A small image embedding model, trained from scratch.
Data: trained on photos of plants and fungi (iNaturalist), 45211 training examples, 149.5 epochs.
Rows from block 3 of a small image embedding model, named by matrix and row number. Rows with one number within an expert belong to one neuron, the router's apart. Each number is 500 + 25 x the weight over its row's rms, rounded and kept within 0 to 999. All counts start at 0. Numbers have three digits each.
After each expert's rows are labels from the 100 images, of 14848, where the router gives the expert most weight on average: "colour at peak" is the nearest of a few named colours to the mean colour under the peak. Only what is clearly more common there than usual is listed. The data: photos of plants and fungi (iNaturalist). In brackets: how many of the 100.
# router: router (model.blocks.3.mlp.router.weight, 32x128), inputs 0-42
# up: expert up (model.blocks.3.mlp.up, 32x128x128), inputs 0-42
# down: expert down (model.blocks.3.mlp.down, 32x128x128, transposed), outputs 0-42

# expert 22
router.22:499456469536534503546481520464458503502506478537472507467511528515483473482476494534505476465505528500510489481518471520506498514
up.0:517491535491531543467537489512501513491463461463463476508492486482518488507486513471525494495519524507462510527482505513477530505
down.0:483500460523509475528506499525496461471477520521506517456530516462502494481565544497515468492541456516482480495490500497556477491
up.1:497507493534516508478476507521502506551513474473534493531462494526491502506500528481446500525426513471469547540482496525513462495
down.1:504488454501459513499523518485521455453538518481490486483448515497463516522543532492523488515499481473504473513525516464513501478
up.2:510557496523487521477486464533500508506532501503508525464469504451558497535485476501529539528464458516480474455514497479503481494
down.2:472519491488500478461535508545494527500489534469478557514471508515497479481476512486527485532509490467487488550470478487507497506
up.3:487481514509518456489481502507526518468496527460499491511480512514446503530473519513525527459520517506460494520487508524442494499
down.3:525507489498493509529488517505541521527504517473557506440527493520504499485490416517464479523497494503477470478494546495556551521
up.4:487554537435526484501465471489468492510498486546467516485520467475530470454512499513521514480484528495499504477501541518536503525
down.4:521470493520497505513551562485540534486471481456495523517521530501462502514454496507490491460558525531522485473493497506520489543
up.5:479570527503467508474466477511512501495514499516469476502482475490525524443501515517519482485517530451513484484480515477495482519
down.5:482478523481469543504522526502462519525515559498504513486456464511507510475478498522467480487515475512453491459522468535501486540
up.6:487472506525518506510549507480555516431493525456489521515480483488461485520502525502488511502494508500511511520465496515505537518
down.6:498517491492509505517499476453520518522486492490531489535544519479433469496480505518520519500508508497472511500525529482502499506
up.7:525494488483491497473532501528501506509509456518517481539478500501501539485533489483471460499497488458515482526503512493496518414
down.7:495443478523496485527474512532508512546484556512533535459520471466509463521499469496478461542465470521470541489511496514515523509
up.8:471495507498498440479489491493481546485491515530493517485421485540481506550468498508556522513497513494498518509501483501572455498
down.8:522506514492474537504506464495486495541502510488533501531505483519478539488482489477507524517512543468469504434480471534500527512
up.9:454527477493505464469530482504483560495508482506559499519536473470518499468455463528498518471539475522479487508528484473561514492
down.9:516461538458490533511496515515511473507483452487505483493469521513452498536552489467517513536497504489531471531456457499459500503
up.10:523466539475508422514461491479487472458511508484491459471475513508503474501468559502467487486503497516475536500448489567465473494
down.10:516507502500548530481484540515503463499484482491509546496489477498446550574521503521503505517489492494485452489501486486479516478
up.11:468474488496490456507443498512488479533503492484522465503509498450496519513485517478459486505486527502451555509510485519461499504
down.11:523519529481563538454491552480485501484509473504549532516503472530498508539494482527442497520456438491470496487517512466490494501
up.12:573498496494453507497530485507505495492522461490557496477497508536511509487559514486473476527535462446461516497509510485511502462
down.12:470492536486494501467497505533474522470470534506511534541504527521496465476536507470455504475479489509529526484495529515524488464
up.13:536466530488512490491507500518482449511485510482470499497494487570516479514471524465509519529502518465511515488489500512554526434
down.13:498503504500504502554492492463512492508494496472513510490537517501480517519477488507475535500493524530490525477523492535485530504
up.14:510470473543528476505511505482500538474521482476522513510470515476467495552476507502537570503501514508468463512487489509497526450
down.14:490502524470493497504480540495476495529488479516549525460512518498464494494483420536497495531483460523475478508469521503520506516
up.15:488461495480502500510527500505521469555498457494508493499499489501495495490504505485496494492535515483530479475518466499467496456
down.15:491522513504521510506527513476479544522494518469507500528535526484486572497489468561467468519471437481485516491479498492499546565
colour at peak: green (56)

# expert 2
router.2:475509552476525510450481532508477526511473528472496489522505501531514530500502538499529492508506531500480518467477510519461481504
up.0:467541481490523474486467504512483524573516534477501498522483496484466516504484493459488500502534513525499523501505551523483529455
down.0:526494468504490486485468502499503491510469476538491520516518526520533502554485453506511496504522523524519488464489432499501526484
up.1:504485486556494485525493488503482500480467506487470517436475495503499552538504479489502479490500489515549544533524495504512455508
down.1:525504515507497464540545502536477520483485470500521530476507512539500477496500503496507497483505467472472485454543506505504529454
up.2:492537472501522500535446507501512514464557522483503545483496537487467499502534457527509509539518506527461485506467527478499492551
down.2:484487484487509459505505484495530475532489497510491476488500444521512482513501520513525454501462521514488515487526544566522516488
up.3:483503506484519434481505484543509531484507550548505500518563508504441494467530483487489476491511499498515477487483534480501502463
down.3:547520496502459487488505486578536512528483474489464487493476466527523509483520496516526497487482503470498453502537509472509474464
up.4:520527509479515492465514493499486541484480460555475475499514500513486501522522451463491468485567495499520480488478498468501553468
down.4:521501504521486520495503478537465496433506454486544518470493513467514547511495483547465511495535503507503516459526481513485489499
up.5:539503439492485515521513504474520519506560504498474500517516503528527468528528524504479515492497491518483500503514555506521497500
down.5:505511476516479516492489494479515499511527528559527471531530481496474513474480515477521520474441530468493542551515473494503480499
up.6:462517505486508507478500519479492509540489558493502469502474492479547471499502509519488533502468485504538536505516510493515536505
down.6:481492506467484528483502493497456523509511498526530504489481552535464487543502461450471541525512484546501498503517503518502482498
up.7:498476492463472508520490513484511434516521458465502531487450498477527515516511489521526483505501516558503480489496477535533463499
down.7:506514485530505495477507501508494505503520547574514464509515472511496500506469534502524522515471499423481514581524480506517524506
up.8:548499497477513513549501477505502470527518522513483496536503501507540467523542509452463515479550470490489495481512526488505505511
down.8:491463509514473476503473490499441490484548470523516525509480508451501473507487509518470497501502520515478474515518486510547515528
up.9:484497429527508483521516508452520508511522517515527504473482475519472545452540512494508519470453483533492481518438532532475515488
down.9:516533470516472527471524473470502494517513490501480481465500517502504481487496457482511529500503511447505523512476471511490510476
up.10:517501553470534470472501495499487511483484529484513528490503503526464480516541499487457494525534534481482526469429542523556492508
down.10:538540486527504457523519498508528505533484510454489491529484463501556533506521487526463490483542490483511486499517518494522495489
up.11:502519469524436486485502490479510512481487501512479477472502508538522548514529518549500510489450492520511550552498498513521498485
down.11:475528517496518435516490496559505525504502503516497508507484489500519468500536514481526489547519451470491501496515486525475525499
up.12:471521476492468504537493502496516499536519519470480485505531514495514528487503509544507510490482480532502547510465540508516470523
down.12:480471497473480475492477506544554506502509474506496466489499444511498500496521535500529508505453454477475501516525511520512514536
up.13:528489493452480482547481503538509495508535497550466490456551543495481480461527483534489502524452514561524533516520526516500512432
down.13:459470484461524516519511501549513492513484506451499494496458477559509483479465480482503471485486471531510491497530527506512491486
up.14:501468456561507462494493486523481514536483527510450480458451490524516509504516493527510535495465469498524522510531503515498475499
down.14:479521506477496461468497505510509527498537472497501501491507489525495452488536470500474495468471515481510482518535519515450547477
up.15:511462455507492516476480495474526474482521425501487512515483450468498533527518504534498495512520462478469489521435491452487527498
down.15:494496488522499478522507471468508504480453527500541483476550482508468467509487488493463498436485497467518516512475499512531522505
colour at peak: grey (74)

# expert 26
router.26:508481502472510473497493525510509465495484515492496501550472460468542522541497500497509506498482529539525501528517476527527474483
up.0:511484531520524499521526492526481528480455488498518487503517485490493528504459509461523482487510518493490461473439491509506470506
down.0:505516503517543458518528501514507489461494529480495503487540501464514487502501500491490526530540526508456504511518486480481479507
up.1:542496525516431482522469486514491524540496488499522494477494475478508522492484506519535507508507502493476496538509459500499466548
down.1:492475512536543514503523507503531483537509519535527498463478517527499502474501493498522503453493561543563504531465487480493489447
up.2:499510477498450574453520510446516488521447500508475434512503492522501515481545521466514484448458491518492486522498510512494497510
down.2:533548529514529518488530494530493484478484521495507507528540465503514531502532503488460498522495449519505504486515528444494519454
up.3:487574490500495530472550495514514547482520483510500514514484459531495492467554489491487530518472495496499492443446511501519507474
down.3:537474488491472498490491478513441524497526536501474468496490487515478442444475493553490533548480484490509520488537515524494479474
up.4:533502478514498484495512484481514462513515537455519483497495481520503516522532513449501516502564496506499509469440508505479521466
down.4:546502467536520499492495538507512503520521473541462479472491478511478470489516454551499495537504464470516527542531526463511498497
up.5:488488506470470504540477512462496475483481485460478545495521528489462493530454477508465530502531502426462509491495546495486510503
down.5:503423472463532509501521497546488476513541484471448520520517447574518514465503541488508498504459523510516454486507536498517526478
up.6:516530485536519478484486465521519508493489479514500484516528476495514493459441492542517518484527507541505484511499461475476536474
down.6:494525495469473491489528472494534502502483503509505524516486524496489475531467499499452473493523549464485489509502472527487506535
up.7:452536492519544459493434514479518504479514500521528533492453530471504518477501516548513496504475504517509466488519489485477494484
down.7:487493492501500506495504517517514496476502478504467506526442497499463449497499494509490534503496523475506497496498478531476519482
up.8:506480463514465517513485514449502488522461525509481543493486491470498476510452489502477533513495507516515507492523488475534503499
down.8:478492476506548488481477442510487491502522488506512508521519514521531463491521511478513495477481483484489481483496510470528517477
up.9:511499456567527514471533502467512535521510449538466507508479507526502506509477543467536521488469489504485462488533498489491536508
down.9:490502475502461529494473492514516504463494518476444485522522492512473453505485475478467526512502508517525491472525459497481454466
up.10:477546474486479548491512505470495546529499477472525495489512498492502503519444537473524523481501491501469451473510511500495465531
down.10:547488489483486517471505469513497504517494444488462501481545493502512561522485472480481493495482466529476530522513500492458489467
up.11:501530483532529473526445506506556482510488526520533501515485462523497508475462503510514507477487480515498442465463486481529520466
down.11:494494484501478475514508463472471469475515516486492525528499544501464505526453488491447497541543552490436463485497533485494476496
up.12:478529487485481511491498495527510506471501500451506509499518515507514504519492510469479496579505495493471541486537520515501501498
down.12:524484565440501520465480503477505508491489513537501495500502516495509527496494477505522426502456489461505471516467509482500547520
up.13:494485486488543483507508490457492531460423530504487474506493476544479507470560493515465442546513515514523488502491517504461467500
down.13:508468529523520444522476458534494506521494540478524515502491497517519517488492498507510595486487456531482537488471507527530503482
up.14:516504446539519476491516485460506462431459510499497487492539507515495497489503482514519512498506477519491497505502557448567495520
down.14:522496462508489497485484518473445513487492501528472488515462519472455501530490458515472563581477487500470515481464531491468470474
up.15:524523523478459502461493439556483511487531483500506500463527518503503503503513477501526507515480495477489547515504493510522462483
down.15:522489533535504546487545515481496517498479520497557494493505502490439533491490497500486480463463498464493519516484459501495541485
colour at peak: pink (44)

# expert 12
router.12:510496550469464534513510496520467481474486498513524522498499536502496479545482496446533489508512485489480507504495528520520469475
up.0:526460518508437503490447482515508471525521512527518539468499500490515525512495564520522552522442526551467541548464503540506515510
down.0:487529466523527500564492527500511517498542488475474512471546492474475552490521479516495527546517473543526501509484489506510517515
up.1:494482507487517511486460517511537549464508468490525521493467505524445499478490503515464504530513555436473524511472442518478476492
down.1:547516486500508510506484494515495462510515491474507459514526474447504490498561495497507541464470500478504464476516587490481483529
up.2:457514494483526511473475479479536532491494479507533481503476505473482486452487491514513507546493501490458522516505489496494504482
down.2:463475480476504477500478503508478506491523491487493521518478474521504490551510491529529511496502492531471501481489508522512468498
up.3:463513493496543468524502501514538502524502452503498498519481498497516524484527522508484469473477494482503472518505495483483508521
down.3:503512506476507491509508500454523513459548527508489515523472513508491500490529505556475452514470497476509533512549529462495491509
up.4:498511505502514493521455478525492454494531550497501471515529476486470491500424468501491507493519488506488472510487504472544490503
down.4:530484478472504519493511506523508549528549508491474491533468481525531516533512485500509475509538446473520441520518474555507510495
up.5:486523498522557527488491462512494542486507515476516487508470528485488469509453481498511530549514493488475473517552480489525478491
down.5:470507506461511523513504456464502512515535482502491554498476521492514535509472488538523509495524542487529461487465502539463463493
up.6:481483494468520464500481505471515483478487453499497517449517490490477511480481460531453475481510539490536487475491464485502506495
down.6:531493494481480513510508473514457513556482462470483514496506495528450515528458481479519494564481522463485528512496527533543504510
up.7:492511508487476453479475516488505513474430501512512489477431478503514558496517488508503489509463540483530484537498475515513465535
down.7:530527470455502436524466492494502466513500446505477517461495533525472490548519469468527524484485544505477530466527472467482501509
up.8:472499473503497478478479505458487505491483472537482504488479469421502531489463501510547495457501508528486499531469475456502531488
down.8:498518488469510508499563513481500492530484507509494527469500508507472449533454478483483487522513547500534489486498450524513542520
up.9:492492533528543514485509518476516520506492477454484505511485480519503486491480543508507537515512500523465507470482474497471495518
down.9:500525486525472477482498486455508476517484511543520492546479473530518506477487501500460474484517548484488535525536472527476520463
up.10:497535518466478499475468456481514499493487543467491484467456486510538482494463506491468529515500507462501536504520466496517479497
down.10:509543475459508449564463480528517477489487472536481515517486523506509509480506506487478468518509490495487511481500484492433492516
up.11:423505489478517468534486504505509451491461546519524468511496487469514502485459498505511516483488488543532512501484521490543510504
down.11:499490488478531493477527513481491479497515486468485511506428497497450460527515500482516460506487519496530496491494503478535505535
up.12:495493496529536502515520488482542539458501461483521503509502508499470490491481511476498533493503505532450498462451494496507502439
down.12:475542538474500487506480522501485481519523497490512468494539523461501466475523471526464491517486519505500533489532545488446490538
up.13:481517492482519456515482524479515513479476559515516483507457499503495489491480499487500512484490486498491495475474486484547508499
down.13:522472448480498468524499484527508485479493502478473466499493520527461490473488522462545527504479500487492522484462517485459481499
up.14:451527514487479487523469491479541486479469510452493523460523488494467485492482463539474539568524502465503472456456530509512492501
down.14:496508456576479472473537507508480519469518525505497506539509467505491531497480507554473509499513452476524566485529487529513559509
up.15:479466488488487511501475517524536491489497460507522495456501499451465492473508540499497493454491513543472542488445504533447518494
down.15:520541508537508475477485484509510513507512499433516503478521506458448492510513458509514539571518507497481501499481523458517538489
colour at peak: grey (76)

# expert 23
router.23:519472536513520500452511509462492522518513531509505521472527512489460518478504442514502496475527450508552468504493455463513508526
up.0:527478501509498505492496488528572478502498489464513502518501435520499463474505526505458485556510503514460524529509509506485538487
down.0:443521507471475485508513442506544500493484535491542493503487501503530514482486477475495517440514506503498441492475480484496453515
up.1:509465468514527530498515510513497517533510500504507523494483456490451505476460494521455497536490490512509528453509490482487495505
down.1:491504503499492515554528507500494453520472519509517509473543507474468480500507490525514482521477482531479501505470541519506510479
up.2:534491482523495524520519465500509478548500516504478498501501488544470506531472489512494557543495495539502477497500529516557495501
down.2:517444524495505534462529560503512522476514466509489502490473523473514472547529468494502483535468490521458529519523469518462453471
up.3:504478484531519491505514511557547530489519498461500513531481473513504481454530486488501533555516504496501499463491475500495503495
down.3:494487502475456513517513504522540474447482479505524485500490531457487505467562523522485536512484500520518489493536505518541509534
up.4:476506488472482488514460469562548492489553492424519466496518454504529493472476497516483495519509488496513520455499484522482485499
down.4:465511529486490520514482516453482492528512483489527541489503498478535508498491466505516525492477496510512481564494518530474498493
up.5:463517518529526511508489527482493518507519507523487508487481473484545474524480520504553526455419505569467524509484488506519521533
down.5:471497501515535495488508534491494490478534479506491530499510470480503521496504512498443472530490496480489510470495514513523497551
up.6:440539504553473486485517471511483506489507527498499477514487485506533490471477489482546535498490491517497477513481526521505534497
down.6:445510510481472508480478487537568478458481482498518469484514511432508489461505515503487511487507491521513545496530537497484459546
up.7:551513464497490525511466456503469416502506491510463521501502502505516495485477520492510475502479515464486498515533512503544477548
down.7:490519435478525482563506469494514482506496542518439443511463484500504501464499543517481510539492522531472531487500549469531531458
up.8:519511540487493466504548512497498483530470529515522478481492493462530512500518503500505493517454479536490582474517517485550490485
down.8:459493517515502544459486541529481451471533486508480482527501493484528482499498543464446468453508533476505548494526461483487485533
up.9:507505488513480525520458502556530491522526525442503493485497461496529483524446505477485507537504508544482517540524512529497447495
down.9:463500492509501487511499538499494516498556463516501491463498524483545484473491496554533517474497493515485532540453486509452469478
up.10:481464491516452508511545455487501497468488503533463440514505499507547512510530497465506477470455498554509501505518511502532493467
down.10:511495503464499512500462508557493454471513513523495469526472475477482452480504550519475539465449464480499571485536482491508473551
up.11:518489487514526470528492478481513498515505478538493473546527531523497528460548522476515462471508525494464479500522512492483502517
down.11:492524433535523527471525528477488525517489542511504500494449487506527479499474510467493514531534498505491517493493503481527487513
up.12:532537484505520483495507502510528522526505485494484482506506487489476547478511508539509487548459494489489497472516517474523494480
down.12:515489530481501492488478510480480487486498473520510479483529512470539485513528499500503499433519495484482504515538430522493507485
up.13:515516478480520489502504468515543524465448493498470495519485430503505477471488508503435460488527517465499507508509493473486513511
down.13:503472481463519513544514480510495463530463519451518471501523530513486513508494512503500512514460483501514475555459519543504516453
up.14:514480500516531529509456522465520494467495473511530539529493530460517457484515501497512474538524505542462484499493495492522490489
down.14:484522490558446509521480473559557465473474503503467441487511473449510501494493503510519487471466496449487482415512496527496535488
up.15:533516495440544517539497470547548470528526427468470502509513543527531455494507504473447518506528516503482474481501511514493486480
down.15:492500467506506496491569457505498550503519479508474513509480506484509504465497512485507496483489501478518485460520520491540514504
colour at peak: brown (85)

# expert 19
router.19:526482496478525485504527485532480483486462517530500521521517517537505474518520536468499514504516507535477502508544533485521503491
up.0:504488492490513453469480511492501526514497514503537472496487477525507531501462511508444487483507525504463545513512442485518515509
down.0:463498532475517531528447500493491507524538490571497522494484537508489474549474456485540523502541456530484493531472489493487522540
up.1:469549528479497471471426503495516497521503544500540518481485467463476484501515507525474500480474536481494523527508479469517521522
down.1:532488471500522508484508514505554499467460476488466533487490474494473506513495453510505500549475522463429516484474481517491479505
up.2:481508540475469478530513507525484473479526500500545524518510500500532509494514491473452485431497466457549486530471529561512530503
down.2:497486451505530498469506488441492528518494532560487513509441491468505478480471499521488509535476501495448512454506527525512507468
up.3:485548462489511476474487458508491467545469535453465494488503467518523505490479492521467493500526480492498512491497472530485440574
down.3:515531534503484493520474541474499529495558501491545525478507573479511487514539486508498531476502461509488503519470507509450525515
up.4:500497552466514488489491516466516508534467490517521502522489496464538464489512516492453521490504539481463540550497507466535532487
down.4:502496481474481497480475486497519492522532526523513534518491516500505493501478466494509509503504500449518473464495468474475457511
up.5:489505493574495491501525509532506535494484537503490455485463482521499564526503496488546478474498459524525483486474494526479459511
down.5:522520486474474486536477526471506497498483501476501486480496529510467483520540515489525439489485550493525488527508473449489503476
up.6:488511470520496483506470462511531468497511529435525476502461480528521508530446500471491557458518463499469506472499489488513478470
down.6:490508527493528509525479527510520543529460494497504504508502531490531459491496523474491510506465501497467541520487519502454492518
up.7:509524469501464565488502498540465477544532515437485516508498487494529490522463510511473563516501519490509556476501512520495521509
down.7:479472491491492550503481487504578481483494438458511564525513536485496481533479454490471477528484507534506471524511517486485509540
up.8:490501520468480492536486502521491466513521507491492436499512498514509504499508514498523533442463507495529488523525493550478514500
down.8:521498503541523546516511533491479504525495529473503524494473520488469479532530485498521461478513533492484511534474500506495496503
up.9:500458533521482508474530521481465519495494476514496498509477482500511519523507497473484524497464478499520570526478517528501510442
down.9:500512472550480532534483453526511475510536478494508533519548558513507556509495492453530518524506522490487520473479497466457535501
up.10:486553516465518472476456469496521526552523497504512529459494483515455491486512513544491507498527475468444518471488520462497531519
down.10:488515480511416510479469467512510517505514487439510508490468489485501531477508474508515499562482458487506504504466529515499500537
up.11:503534535526523516447533498489481538499500522513485486517459471477484504534519462491484510531482495448520500513518507460488484539
down.11:503534507537464488533453463515511522514480505509501501529486490535503540482495483464473490526476466504507517472500500469460492507
up.12:452455549490519500507507523489517499420495513492533498501453478507481466481433471439493523497497568478505511493468513523515529484
down.12:473481485495497478540470502465489516494532498608454537497516472500512527482491509494498493493528500491502503487496508509499482540
up.13:470527529517489534449477522518488580528519503512523502498474481502481530492509512506567510503473507492511494540504497465508461516
down.13:495501452532578476510475514491514483504483481500472504468476504463497509516488485484502491476534447473515532498485482506550483536
up.14:485484481497476499479506454544488474473490488471511491483523517488510497485532525461470492438550501470527534518507489558499500491
down.14:521540493463520496449516515475510534509512482502503519487507514506486510458488502558502512501454503460475512477491533498475522479
up.15:483535509508518528534531476478517540489443481503469475518502501507486538484516509507488452506525475519464466503470551487471476503
down.15:450505451518507477497511504471511514496479502478500475532531452508553512515519507527488534483468470496506471492516527538534488509
colour at peak: grey (73)

# expert 18
router.18:480499496560496471519486507463489520510476503539491501488467531525506516522512486506482470499487514518532509491530505532496466495
up.0:502496481489526498529488487475534474529474486497498459528491500484503476503488499490490525546528467451479434483514527500499459495
down.0:480489517510527521491558453518511464517519497518478493509510516485474464481496491478517485525530535495513522533506493512471465512
up.1:456486515512545489514497508482455484524461457519472522465493480505482464507480474508534512552519527512514497512484494525540515512
down.1:521499468502498508505482540531492538444523486539547483524470506460494494516494519504510545503524520442470493485514471465501489498
up.2:513477477498530547493536482504518493519473465517482514499486504482488468511538493461482492507488521510480527508528484497468502540
down.2:536466484527486464501494462491516472496475501465515514503499521543507480526489466469498467500508535501480506486513537490483474498
up.3:480500490523459481469476466481509453484495536518494507493459490526457505560484476505535515484473496486518519543484505514529535505
down.3:508513516511510506466504509505508502479535508482517502527504471479478487524499513524487484525524482459466470488489513495494466510
up.4:496520502496515528469509496486449506517532485484491528502492463499519443535523495478470505528497477483503488505475489479465532532
down.4:513468520511553471449524541502513548517508489485486478507488469489485483495472498500504513499511490471466469502492502476466520484
up.5:489521474447526504490536489468485487526479529486492542501509486491507445522491511494482552513498463513502454494495493501503537532
down.5:519522496500510522473512494512488526518529452537496520519459493533516496460491516453507485509498536523533507504560506513500504470
up.6:498509580488454515488505505489478478466508517529478519536486443527524471540512481436500482526485502508485485522493498501513520530
down.6:487506504498514531435491513530498508504516514491487464516490511497506494511511521538472520452482471468475463506466523510499460482
up.7:461486544508513534447449500477463483530517500492508498506477499514512485532476554464525509504490533520472526522491512540491504496
down.7:501544516502448519477511467525488499513532494503487485492495525479552530489477527513511473517523538535479442467437516497492495491
up.8:487569545481473532465474481529511468500479528510502519557454461492502497499512478474456490500518542487498527518504477522464505506
down.8:462503511511463513528540500514539510525535523560483506516494452447511463466506541495505451458483519491482502529496485484485553510
up.9:516527537516492516413508446468500523466496504513514484523486482511492513493490535521504523519481517458494546497478496504493495509
down.9:476506460490499511554471462550459534511516527495532490516491492479494458508515491499476574513493453502469472526489489466479479468
up.10:500539531498514505471472467520474465493449493500494517493477487486474502509520483485496497516517516450537519512506515500470481508
down.10:499493506513484504531543485509530542513534507523487451532509493478532479479484503503518452498448508497458508534530500522477536473
up.11:523502469518469509542530471500475468544471529511490512523510490488515486532527538442475498486462462544482519527512521524507482555
down.11:490490477518473453528531492502518478484492506459469507478475461537477473516569472487524473542526504509463491486487527500488526515
up.12:472504495474452551491426519494492468474489510510529514540481483517467497520491469472506480500515538472503471525490502505528501494
down.12:497493519502484502484513494532524494512536445524488508491535475501515487500475526536499502501488466473475483521502515485503462509
up.13:503547456482490471463515513529529565507495506507488485542513466501486546470571467541491491515547501466494466491478478497436533505
down.13:541487552489543466466481526485491490493444538456530482501488492482503522473480485509510498514471496466498467525471501521474519471
up.14:494525570484489531474536489486481468489472534512471512515483482515525473541511480454494492504491507517500524502499480498492505541
down.14:484515488480503491479474513479520513502533503564494529522516526448535466483530536497506472433466491495504490533490486479490523478
up.15:503502450505517468501475469467509510487521455489498484520512495502523492485522538536497482541518510470477528512496506499525482572
down.15:507454492473477510514474504562454470508495499496496558466529466496475474503509484493498558510527521520511503508477479492536472524
colour at peak: black (92)

# expert 8
router.8:479468514473512471527450527500497525467506534518494516491485479498499489492470488530482481462503492530507500487498460490505492533
up.0:487502512510516518489514504491529486493520482483529519519506457492467486492507504501449483452488496484514483479421511489523556495
down.0:464535511495509488518516495464457473487474500530506500461481529532543516485511513511513492492517461542500460499511544525527507458
up.1:474524505506514562494516502537516467545506494492470491584530415522494464464494518494472539504508504490504488505495515490513528506
down.1:500531499480523525524528471503518510532505496494498486493526486548514516517543495519530516483492463544530509489490516539510527475
up.2:493515524516522463483476489468453546507476536491505495516494480489480507491483521511533506530523474525501504530463514508503470488
down.2:520478498511505486462489533496516560485527469475490541520505480465425458517470470559491546492447504472523501484478471545512485515
up.3:493497531514474480518505517529466532528603467477505508497530487483515548482522486496494480494513508464472469488474525488519544520
down.3:507506519502504455515472484517528468477509534513514527514519494499516489519528542517544539513495475522479502478458490458460546510
up.4:488473521492473490507460493512483496515535497530525513500479472516462493517491534479478541512510536500491512471480494515517495482
down.4:458527468523502543492466478457464506529499518517560526492539522524515484497508512470519505455549523488467490461510489508504529470
up.5:489476562509481511497515476505503512479512467474555498492465457476478527476480521513538586534489536458477522509476494501497483481
down.5:521476478486512486493515525445524507553518518473510497487501476519506541502513472486500467506470472488536459517465518534451514531
up.6:514479517526477471446465460503491477526452508502515497479522458489500529496501494484510479486516486479464561527465511503464496533
down.6:524543479510497511523486483506497484529481498510466523492538497511504515521476506492506488498494465495534449498510533437512476524
up.7:490504523480518482461530467480466521502475496509501458509511460516534506471525540501497457532500500460489502466510517526462488508
down.7:518485466464511528555484542538496508510507510531515487499539503525500509513509480533496518527475517464508514508481483468498496527
up.8:478511486563503482493482493487521507468539492478516502496440478470521505523458485496525549509482539488502520526494481491497451505
down.8:524473494522498504528468467472481493519497458515532485567503478507464511510484495526528481475448499472504480479535499548516527464
up.9:477532444515519462499502483509534525551489520482455480535539499496490519493530483504535506466535485503538503511540487461442488513
down.9:496493480517489520501511517540474536462482512504520464492536531467509470492492486539529512505478451523509496488482484486541483501
up.10:505501446522549514526515513522503482535498483481472486538472521484473525452483534511494496495475513507509493531534503511530490484
down.10:525512523517507529544518544492504484515477517496506496476477468557536497516541486496481517486499523509473493491502517518515524495
up.11:493547477511541514511501501503499493536524474513466475504489501536542479490473539484520483487461543516511505493546501498517473505
down.11:499522493497535492501500498507541482481470524518506543454533489549503474503506467485509471480494518512508562474499508497502488450
up.12:480521548504494493446460496470460494485536452475573515493471454474519470474480520461542554533470531466478504483505493536514473474
down.12:467484464536472485506530494472510522508514519540494518508480493522488495504537500468502458505470476495512523494520475515481499467
up.13:496485469505490481527501509517556491502518473495546510525483511473457535488537467495449487487510492477528508508444503513473465480
down.13:486524480503449551496540531472485491521508477519496486510499537499566510460499495513513498506538500541495496500545503510472474477
up.14:512496523499529506481461496505464509493536485490485476475496478470488532464500497516499472532511532492493473459497492523518502490
down.14:471501496535499508535529483486485527502501511447539518530515488520507502571508510485505528502495467504471487478481519531481500522
up.15:471507502479533502505465497541520522524511467515512513477460439500514514445495515518508500527533509500449514486499494453507544531
down.15:489532482468504526522482454455537500495496469509502527520524515515490502508509518482513537475486513508491474468462524534496550500
colour at peak: brown (83)